config.yaml
train_examples: 101725
norm: "layernorm"
head_dim: 64
qk_norm: true
inner_norm: false
depths: [2, 2, 3, 2]
widths: [48, 96, 192, 384]
projector_hidden: 512
nesterov: true
batch_size: 256
lr_schedule: "wsd_sqrt"
decay_fraction: 0.3
final_lr_fraction: 0.01
weight_decay: 0.2
Rows from block 4 of a small self-supervised image encoder, named by matrix and row number. Rows with one number belong to one neuron. Each number is 128 + 32 x the weight over its row's rms, rounded and kept within 0 to 255. All counts start at 0.
After each neuron's rows are labels from the 100 images, of 14848, where the neuron reaches its largest size: "strongest on" is what is common among them; "patch colour" is the nearest of a few named colours to the mean colour under the peak. Only what is clearly more common there than usual is listed. The data: photos with spoken descriptions (Open Images, Localized Narratives). In brackets: how many of the 100, against the usual share in percent.
# gate: MLP gate (model.blocks.4.mlp.gate.weight, 512x192), inputs 96-191
# fc1: MLP up (model.blocks.4.mlp.fc1.weight, 512x192), inputs 96-191
# fc2: MLP down (model.blocks.4.mlp.fc2.weight, 192x512, transposed), outputs 96-191

gate.381 [104 128  89  59 156 128  80 108 105 190 128 113  99 128 150 128 128 220 134 128  61 128 128 128 128 128 128 110 128 146 128 142 128 145 128  61  96 157 128 116 167 134 155 175 128 161  95 128 152 112 128 128 128 153 136 128 128 128 185 172 156 104 165 129 128 128 128 129 128 128 147 128 172 128  72 128 172 128 128 128 128 128 132 128 141 137 174 147 180 128 128 128 128 100 131 127]
fc1.381 [ 99 177  37  57 128 105 128  86 103 128 128 128 128 128 128 128 128 128 108 128 143 141 226 153 128 159  90 159 104 183 128 109 104 160 136  78 128 109 103  77 100 184 135 183  88  82 128 128 128 161 146  96 128 128 142 128 177 128 237 139 192 140 146 128 140 131 139 141 128  86 126 128 128 121 126 134 128 133 128 164 128 136 126  85 130 135 108 128 118 128 128 128  91 144 128 134]
fc2.381 [ 65 128 127 128  89 128 128  78 128 128  14 121 128  12 156 137 105 128 112 128 128  74 128 169 128 186 128 183 120 120  72 128 128 128 128  75  46 125 128 128 182 162  86 128 134 128 139 128 128 128 174  85 120  38 114 136 128 134 128 121 188 128 191 147 193 128 141 128 128 173 128 128 227 149 128 128 117 128 128 128 162 178 128 128 128 128  78 186 170 128 166 128 128 128 166 128]
strongest on: text has "sky" (65 vs 24.6); text has "buildings" (31 vs 11.1)
patch colour: white (62 vs 5.4); pink (27 vs 8.8)

gate.172 [103 128 128 156 123  91 128 132  77 128  65 128 147  92 176 106 161 122 152 101 128 128 128 128 104 128 140 153 128  71  90  72 128  75 183 157 128 146 185  89 118 128 155  97 132  49 108  87 113 174 150 128 117 123 191 186 177 125 181 146 128  70 128 112 149  70 146 128 128 163  96 128 128 128 128 129 128 146 189 140 172 144  73 173  80 107 128 128 128 128 137 139 124 128  90 168]
fc1.172 [128 243 128 138 220  40 112  91 128 128 128 128 131 170 128 142 128 214 128 126 165 128 170 128 145 129 158 150 128  39 177 135 128 128 128 128 133 200 160 117  98 144 136 117 128 128 131 128 128 116 187 128 134 128 128 128 157 147 128 128 194 108 128 128 128 130 180 112  71 255 184  75 135  75 128 113 128 198 141  66 128 172 128 128  89 124 174 180 173 188 139 118 128 128 111 128]
fc2.172 [128 140 162 140 128 174 125 169 129 102 192  56  60 118 130 176 128 137 140 172 107  67 141  93 140 127  54 140  69 108 106 140 111 221  89  91 195 128  79 128 122 128 115 134 129  75 128 157 133 128 149 183 128 135 128 150 124 103  81 133  91  68 128 128 128 128  69 128 146  92 147 138  71 151  82 226 135 158 128 128 186  91 128 128 147 162 146 128 125  52 181 166  93 170 135 128]
strongest on: text has "sky" (88 vs 24.6); text has "buildings" (27 vs 11.1)
patch colour: blue (35 vs 0.7); cyan (25 vs 1)

gate.245 [128 128  77 154  69  94 150 143 117 145 141 136 164 149 166 120 193 104  95 180 135 118 135 128  76 135  84 128 145 166 128 148 131 115 126  72 180 164 150 128 112 128 108 151 126 128 128 179 156 164 133 128 128 128  94  38 128  63 128  98  34 121 137 128  93 110 160 119 121 128 128 129  74 131 175 186 135  88 114 128 134 128  41 128 137 152 148 156 110  44 125  95 128  81 128 128]
fc1.245 [128  66 137 124 136 146 138 145 180 185 158 149 128 172  86 103  95  64 128 138 130 142 127  88 128 151 128 158 155 151 128 132 131 161 128 139 125 128 140 128 115  69 140 128  93 127 109 128 116 112 135 181 128 127 111 128 117 128 126 107  94  88 123  97  58 139  93 101 137 128 169 169 121 193 150 161  71 204 144 128 145  88 119 153 128 121 124 128 103 100  71 128 158 123  97 111]
fc2.245 [151 115 118 160 128 100 115 126  97 116 142 132  90 129 128 140 128 128  92 189 151  90  69  81 127 113 146 119 128 133 112 143 180 128  76 104 147 244 195 173 128 114 138  89 155 116 125 120  72 151 128 120 128  87  86 128  63  25 166 131 149 128 141 133 128 100 131  97 141 127 172 181 128 128 188 102  96 128 116 147 169 120 128 114 153  58 122 105 134  77 153 129 117 134 144 176]
strongest on: text has "wall" (42 vs 19.8)
patch colour: pink (33 vs 8.8)

gate.3 [126  95 135 140 131 128 103 166  79 130 101 152 128  67 105 102 109  88 200  78 128 165 115 128  97  84 121  92 105 128 128 128 125 128 120 117  94  76 110 126 100 128  78  97 103 116 151 116  92 105  86  44 121 122  71 143 111 212 144 128 150 104 120 125 203 121 115  78 164 144  91 133 128  78 160 128  72 128 108  54 178 124 128   6 158 128  88 128 176 107 128 128 128 194 128 168]
fc1.3 [128 132 194 141 128 155 158 105 117 125 107 148 163 128 174  95 126 128 128  61 133  89 132 104 128 134 151 107 128  69  92 122 148 128 170 130  90 128  93 156 128 128 128 134 112 128 192 163  85 106  39 128 177  81 151 159 108  64 104 182 167 116 121 108 107 128 121  82 156  82  68  85 156 128 128 128  81 149 175 145 160  86 147 126 190  90  95 106 128 134 108  50 128 152  83 101]
fc2.3 [117  62 153  85 163  68 128 140 128 104  54 151 136 128 113 128  94 178  96  72 155 152  99  47 128 159 142 174 107  76  89 162 101  97 108 106 140 128 141 116 145 131  76 150 142 166 128 167 107 128 128 156  93 143 169 128 128 122 127 120 128 147 170  96 153 161 103 148 128 157 143 120 147 105 122 147 112 128  77 128 129 147 103 104 194 183 128  93 146 124 128  91  99 128 126  67]
strongest on: text has "people" (55 vs 21.3)
patch colour: brown (64 vs 32.4)

gate.367 [128 101 128 181  97  65 141 161 116 181  93 128 147  93  75 129 119 128  73 131 128 145 147 157 128 128 194 128 128 107  39 109 159 128 128 128  93 128 141 123 143 156 121  81 128 117 128 104 132 162 194 128 128 164 128 128 128 128 128 128 172 134 146 128  40 160 128 166 128 128 131 140  42  99 104 128 128 128  77  58 128 175  91 128 124 148 159  98 177 167  72 128 128 128 136 171]
fc1.367 [144 102 128 128 128 157  33 128 182 128 129 121 127 120 128 179 138 193 155 128  93 128 181 128  78  98 113 128  60 128 128 128 152 176 128 122 128 116 152 132 128 149 123 119 141 141 198 138 176 106 128 169 173 128 190 130 128 128  99 120 128 128  60 128 128  76 208 128 119 128 128 176  60 145  66 128 177  97 135 128 136 143 178  71  84 128  79 128  72  64 128 158 156  90 121 140]
fc2.367 [ 63  69  81 128 128 155 128 128 128 128 128 105 128  88 120 121  76 128 141  88 131 131  77 104 180 160  96 116 128 142 113 100 134 116 116 128 128 181 172 123 154 128 128 147 128 139 103 114 113 128 109 128  60 156 113  60 128 141 163 131 207 156 128 128 196 150 120 126 128 157 109 110 212 103 128 145 128 128 154 128 128 191 128 128 150 195 135 128  86  91 172 131  99 153  87 178]
strongest on: text has "sky" (64 vs 24.6); text has "trees" (57 vs 27.2)
patch colour: pink (31 vs 8.8)

gate.257 [123  73 181 129 117 158  43 151 128 128 155 130  58 147 128 128 161 131 163 194 133 128 155 124 147 128 139 128 194 128  59 100 128 128 108  84 128 165 103 144 128 128 159 128   9 149 105 176  54  74 128 174  73 128 198 161 138 142 128 127 165 154 136 121 128 128 142 204 128 128 128  99 128  85  93 128 128 128 178  76 133 128 151 139  59 119  76 128 139 128 128  82 128 128  96 103]
fc1.257 [127 128 128 128 107 128 133 128 128 128  47 154  86 134 128 133 128 128 128  26 134  63 101 168  81 128 142 142 147 158 106 130 128  97 112 128 128  68 128 148  54  53 152 128  89 125 153 128 128 128 128 130 155  18  77 130 112 169 159  79 145 169 175 128 143 114 177 128 149 128 128 136 147 128 130 161 123 124  67 147 119 128 164 151 168 116 119 128 192 128 192 128 202 149 163 128]
fc2.257 [128 128 128 137 187 173 104 115 192 142 128 128 141 159 102 149 109  94 128 198 138 128 153 131  58  66 128  86  46 128 128 128 131 151 101 183 105 128 149 128 128  83 135 128 136 203 128 107 163 128 118 120 161 121 175 110 128 128  48 130 109 173 100 119 148 120  77 142  86 130 149  96 128 177 183 168 174 102  55 128 128 131 142 128 169 128 164 110 184  89 128 129 100 109 128 131]
strongest on: text has "sky" (68 vs 24.6); text has "buildings" (27 vs 11.1); text has "road" (25 vs 8.2)
patch colour: black (42 vs 12.3)

gate.466 [ 78  52 105  91 149 128 111  82 152 128 104  55 123 128 162 128 155 134  99  98 112 191  84 127 142 128 164 162 128 136 121 143 128 115 144  68 128 155 128  75 171 175 111 137 152 128 105  63  65  79 128  73 128 107 159  94 125 142  64 134  91 128 182 102  69 128 145 105 106 128 108 153 155 136 128 128 128 128  53 128 110  86 128 128 173 114 130 115 140 121 128 128  86 138  94  73]
fc1.466 [120 191 147 128  95 101 128 128 134  71 142 169 147 115 124 128 153 172 128 210 142 115 194 122 139 109 101  96 128  94 117 124 111 128 120 160 126 128  74 163 118 104 136 138 147 134 135 128 171 209 198 128 187 102 136 115 163 148 128 121 114 142 128 153 158 128 128 188 128 128 157 128  96 128 140  34 131  89 128 160 205 128 115 164  84 121 154 150 136 145  81 128 108 119 149 157]
fc2.466 [ 83 128 111 148 102 183 114 138 130  68 127 109 179 153 185 135 181 110 102 166 150 103 201 128 137 106 112 179  86  90 149  84 192 128 139 128 165 127 136 134 107 128 128 134 106  94  68 134  95 110 125 128 178 109 123 133 180 108 102 188 139  96 128 182  57 166 102 102 165 147  99 132 187 163 117 118 114 144 166 177 113 118 128 192 163 104 128 139 112 109 145 110 172 150 133 128]
strongest on: text has "trees" (84 vs 27.2); text has "sky" (72 vs 24.6); text has "grass" (31 vs 9.9); text has "plants" (30 vs 10.1)
patch colour: grey (65 vs 37.2)

gate.105 [188 131 115 128 128 106 137 128  84 128  81 176 138 128  96 118 164 128  85 174 128 198 128 128 130 128 128 126  42 110  85 128 159  95 116 157 105 174  69 128 128 146 112 128 159  99 159  96 128 118  72 111  86  84 119 138  99 125 128 190  84  70  89 171 128 110  79  79 151 136 151 129 159 128 105  97  84 128 128 128  91 128 110  83 210 128 121  62  94 128 128 128 129  91 249 141]
fc1.105 [134 166 127 212 124 150 189 134 172 154 174 103  70  85 120  90  40 128 128 152 128 128 157 109  54 128 109 164 239 128 117 128 132 128 123 128 129 144 128 128 128 172 128 138 102 128 118 151 128 109 149 171 128 155 181 128  89 138 115 105 128 138 128  97  86 136 128 128 134  70 133 139 126 140 139 138 128  90 154 145 144  56 128 151 119 109  97 134 132 130 128 185  91 161 117 128]
fc2.105 [120 121 164 202 142 102 129 213 112  91  93 150  88 176  98 128  51  87 113 121 120 105 128 118 135 178 133 143 169 113  96 196 144  71 128 128  99 108  69  81 128 127 130 128 156 122 154 128  94 184 139  83 128 147 110 154 106 128 124 116 108 189 135  77 137 152 236 131 128 119  55 125  80 182 100  82 128 140 194 173 163 158  92 128  70 114 138 167 107 141  84 112 144 115 128 106]
strongest on: text has "people" (57 vs 21.3); text has "group" (25 vs 6.5)
patch colour: brown (76 vs 32.4)

gate.377 [ 92 128  66 105 188 121 174 128 120 113 118 203 128 162 142 100 128 113 138 105 128 128 157 128 134  79 104 125 114 121 128 128 115 160 101 215  95 138 115 128 156 128 110 138 154 198 128 128 195  79 174 146  97 133  30 128 163  78 128 176  99 130 128 157 128  93 128 128 128 136 128 143 128 123 128  95 125 115  58 128 130 128 147  69 148 111 128 128 128 117  76 155 132 169 128  65]
fc1.377 [134 144 128 128 128 127 128  78 128 128 128 128 122 195 128  86 134  89 134 130 115  47  96 186 128 128 108 128 102 128 128 128 128 128  82 136  61 123 120 128 128 240 172 128  94 128 125 120 128 108 128 136 117 115  68 132 114 128 100 128 131 128  70 128 128 162 128 128 123 165  83 168 166 198 111 128  68 120 128 183 129 202 153 152 131 128  85  66  71 137 128 128 128 121 160 123]
fc2.377 [146 138 206  91 133 131 128 128 128 128 128 159 128 131 128 128 128 146 124 181 123 128 116 141 181 148 155 148 155 137 104 128 158 121 129  82 117 103  82 150 143 108 142 138 128  72  68  85  99 184  93 104 179 128 128  96  84 122  71 209 111  96 168 123 128 128 154  94 141 128 124  95 207 111 128 102  95 110 156 173 128 175 102 128 203 161  73 132 113 151 175 147  76 128 128 164]
strongest on: text has "sky" (56 vs 24.6); text has "grass" (30 vs 9.9); text has "water" (27 vs 7.6)
patch colour: brown (74 vs 32.4)

gate.457 [117 128 142 128 128 128 112 108 134 111 121 122 195 139 128 128 125   1 128 131 153 129 139 128  67 149 128 184 118 118 139 192  81 123 128 128 122 123 150  99  72 102 119 191 127 121 128 107  80 128 155  62 181  91  98 138 104 128 128 197 132  50 128 112 121 128 128 171 185 104 191  89  98 134 128 104 173 151 152 128 178  97 113 132 128 149 109 101 161 165 125 128 172  88 128 103]
fc1.457 [107 128 102 123  93 128 110  96 128 136 110 173 139 128  71 121 128 128 124 144 118 165 124 110 101 128 128 149  79 109 190 106 178 128  87 181  98 128 128 163 128 148 104 100 128  70 123 128 128 122 128 128 117  90 128 128 150 128 138 198 206 151 128 145 181 106 148  84 128 113 128 128 105 131 176 140 128  97 147 163 121 129 145 123 130 163 128  56 201 140  96  86 128 188 156 128]
fc2.457 [128 173 145 128 168 168 144 128 136  94 115 131 128 162 162 149  64 150 118  88 118 128 193  77 123 128 128  68 185 134  88 165  83  50 128 128  75 127  62 115  88 116 116  91 137 128 135 125 129 181 127 121  62  77 138  74 128 128 128  95 177 148 134 146 129 179 130 131 124 105 128 128 100 116 101 103 128 111 185  69 105 128 128 101 148 128 121  94 149  98 185 128 104  65 176 153]
strongest on: text has "people" (43 vs 21.3)
patch colour: grey (64 vs 37.2)

gate.451 [128 124  92 195  97 128 124 177 128 115 138 162  99 132 162 128 189 100 128 111  99  51 126 146  41 147 128 128 128 128 128 113 144 141 157 148 127 183 184 128 142 176 113 137 172 128 179  82  72 128 128 128 126 128 128 128 147 118 128 128 108  53 118 170 153  93 114 117 128  79 138 128 103 155 141 138 167 100 159 128  35 119 128  72 164 103  90 102 128 121 146 158 119 122 101 146]
fc1.451 [148 153 128 180 101 132 128 157 128 151 119 157  98 134 131 100 170 113 194 141 128  86 155 131  51 137 131 128 128  86 116 159  98 128 146  88 132 125 133 128 128 147 128 128 102 143 143  92 106  57 118 128 167 128 124 150 130  77 118  89  72  11 128 137 173 158  72  40 126 110 130 128 128 171 182 157 177  82 145 128  97  74 128 128 123 138 134 128 152 106 164 128 134 126 117 128]
fc2.451 [146 138  72 123 128 168  99 128 158 128 128 128 116  80 111 114  89 128 156 163 128 128 102 121 119 161 140 189 139  50 108 128 128 207 207 112 128 127  99 139 123 129 128 164 128  75 126 172 138 167 128 128 128  89 161 128 128 172 128 115 109 111 113 145 215 128  71 136 128 128  97 100 117 171  44 122  82 129 166 164 111 128 117  68 128 199 107 142  45  66 171 128 102 111 157 148]
strongest on: text has "trees" (61 vs 27.2); text has "sky" (55 vs 24.6)
patch colour: brown (64 vs 32.4)

gate.358 [132  95  90  13  68 212 118  77 128 113 128 129 160 128 106 108 128 107 151 147 166 128 113 128 132 122 118 163 128 128 128 128 167 128 186 184 147 116  95  74  87 108  85 118 112 155 110 130 129 128 128  86 171 144 214 158 153 128 125 161  90 128 128 128  96 130 119 144  50 128 128 183 205  92  82 128 174 128 106 169  76 128 128 125  78 128 128 133 176  92 113 128 207 108 103 152]
fc1.358 [139 170 123 128 161 128  97 192 162 101 220 189 133  92 209 124 128 148 167 152  54 128 151 119  99 139 128  99  99 127 128 128 128 166 167 135 199 159 151 128 143 102 128 119  85 128 157 160 123 119 175 165 128 129 158 128 128 140 111 166 173 180 148 125 128 137 106  25 128 134 128 128 117 128  69 175 128 128 128 161 128 128 147 126 128 161 128 191  86 136 128 155 142 142 112 102]
fc2.358 [ 69  80 136 143 102 128 142 101 187 105  88 104 157 201 162 132  81  62 104 145 128 128 136 152  98 128 174 179  95  85  98 128 146 143 136 133  86  97 133  79  68 120 172 131  87  87 139  89 152 139 126 124 162 136 120 128 128 101 202 128 161  93 130 128 109 126 211 140 165 163 108 120 171 172 128 135 127  70 155 118 118 156 107  92 128 112  38 102  85 134 150 178 123 123 170 152]
strongest on: text has "trees" (74 vs 27.2); text has "sky" (66 vs 24.6); text has "buildings" (48 vs 11.1); text has "road" (29 vs 8.2)
patch colour: white (56 vs 5.4)

gate.386 [115 162 154 128 128 174 139 128 128 128 168 120 138 128 128 134 128 208 128 128 128  94 158 106 128 146 128 128 191 128 128 151 139 128 128 146 128 164 125  91 159 128 128 128 130 128 128 128 128  66 128 128 128 139 141 128 125 168 128 101 131  93 124 128 128 189 128 128 103 145  76 132 128 128 235 116 128 128  99  92 128 190 128  47 193 128 128 116 128 128  99 128 128 159 120 102]
fc1.386 [175 102 101 128 128 128 128 128  90 169 129 161 204  74 196 171  97 160 128 128 128 128 128 115 176 154 128  54 188 115 128  99 128 128 150 128 128 128  65 128 128 128 149 100 128 128 128 126 157 128 147 128 191  98 179 128 128 128 132 148 128 128 100  74 128 128 163  68 195  88 180 128 177 143 176 128 128 224 147 176 114 123 177 168  49 132 184 115 119 128 128 113 128 128 128 128]
fc2.386 [ 58  95  82 128  98 179 128 121 128  77 113 128 128  26 116 128  36  63 128 128 149  98 128 135 196 124 128 172 128 181 104 128 166 128  71 136 128 128 141 137 168 140 128  93 128 227 128 128  64 128 128 219 128 166 130 135 109 128 128 128 112 128 128  88 111 160 168  94 220 128 128  79 128 121 129 128 155 134 128 128 128 136 128 149 128 179 128 128 128 142 153 124 128 128 128 184]
strongest on: text has "sky" (61 vs 24.6)
patch colour: grey (76 vs 37.2)

gate.85 [128 124 179 105 128 128  48  93 123 178 130 141 160 128 100 128 128 139  53 119 175 164 126 140 138 196 128 105 128  80 128 112 151 128 123 146  77 134  95 111  85 191 121 128 174  48 144 128 140 125 188 144 123 172 215  91 117 111 124  91 178 138 124  69 139 128 156 126 140 128  61 128 128  83 137 109 128 170 128 125 142 120 148 169  63 128 178 104 128 147 146 197 128 165 111 174]
fc1.85 [138 109 161  90 117 197  25 125 132 136 137 120 128  72 120 121 159 128 128  88 128  94 138 128 123 104 128 144 128  51 110 137 130 149 204 121 128 128 124 128 117 104  99  82  54  61  85 158 112 114 137 128  79 169 183 141 185  88 175 139 128 128 174  88 130 182 167  95 128 148 128 128 150  85 166 137 110 123 162 135 122 128 112 114  67 128 161 185 174 216 140 172 155 128 128 164]
fc2.85 [167 128 181 128  88 125 192 164 125 128 161 128  86 171  87 121 157 195 150 157 120 103 109 144  85 127 148  74  84 122 114 146 128 104  82 102 117  78 128 153 125 125 161 131 128  93 182 177 129 128 186 148 114 121 166 147  83 142 149 116 163 105 160 117 138 128 124 144 147  77 128 139  80 138 167 128  65 160  94 128 147 136 128 102 128 104 151 148 128 140 142 128 133 128 138 127]
strongest on: text has "sky" (76 vs 24.6); text has "trees" (58 vs 27.2); text has "buildings" (27 vs 11.1)
patch colour: cyan (53 vs 1)

gate.253 [143 152 201 128  83 128 139 128  93 102 115  88  95 155 128 128  93  83 128 163 128 128 128 148  96  90 147 112  60 164 128  83  63 128  74 128 128 156 128  91 166 128 128 128  48 121  39 116 174  49 128 146 128 128 128 128 181 128 118 143 165 128 128 126 138 128 114 151 118 128  41  85 128  89  76 129 137  89 128 143 167 128 138  67 128 131 186 128 138 128 145 128 177  78  88 128]
fc1.253 [ 62  99 128 104 178 128 139 143 128 128 128  56 110 128 135  83 127 126 128 128 128 128 128  83 128 119 128 164  65 185  94 128 128 176 128  94 115 183 103 112 113 163 128 128 114 128  83 128 106 142 128 128 136 108  67  84 128 128 136 128 129 157 105 128 103 128  95 128 149 171  88 129  99 100 100 176  83 119 128 128  89 128 128  70 126 132 209 177 138  64 128 207 207 131 204 156]
fc2.253 [128 128  70 128  99 128 128 128 129 128 128 128 128 128 128 113 128 128 144  90 143 128 128  68 128 128 128 119 128 116 128 223 104  76 177 128 128 128 128 122 128 128 128 128 179 128 128 128  57 229 128 153 128 128 128 128  82 148 128  76 128 128 128 104 128 128 128  84 224  62 186 128 215 128 154 113  82 168  83 128 128 128  96 175 128 117 108  56 128 128 128  96 106 154 128 155]
strongest on: text has "wall" (40 vs 19.8)
patch colour: brown (64 vs 32.4)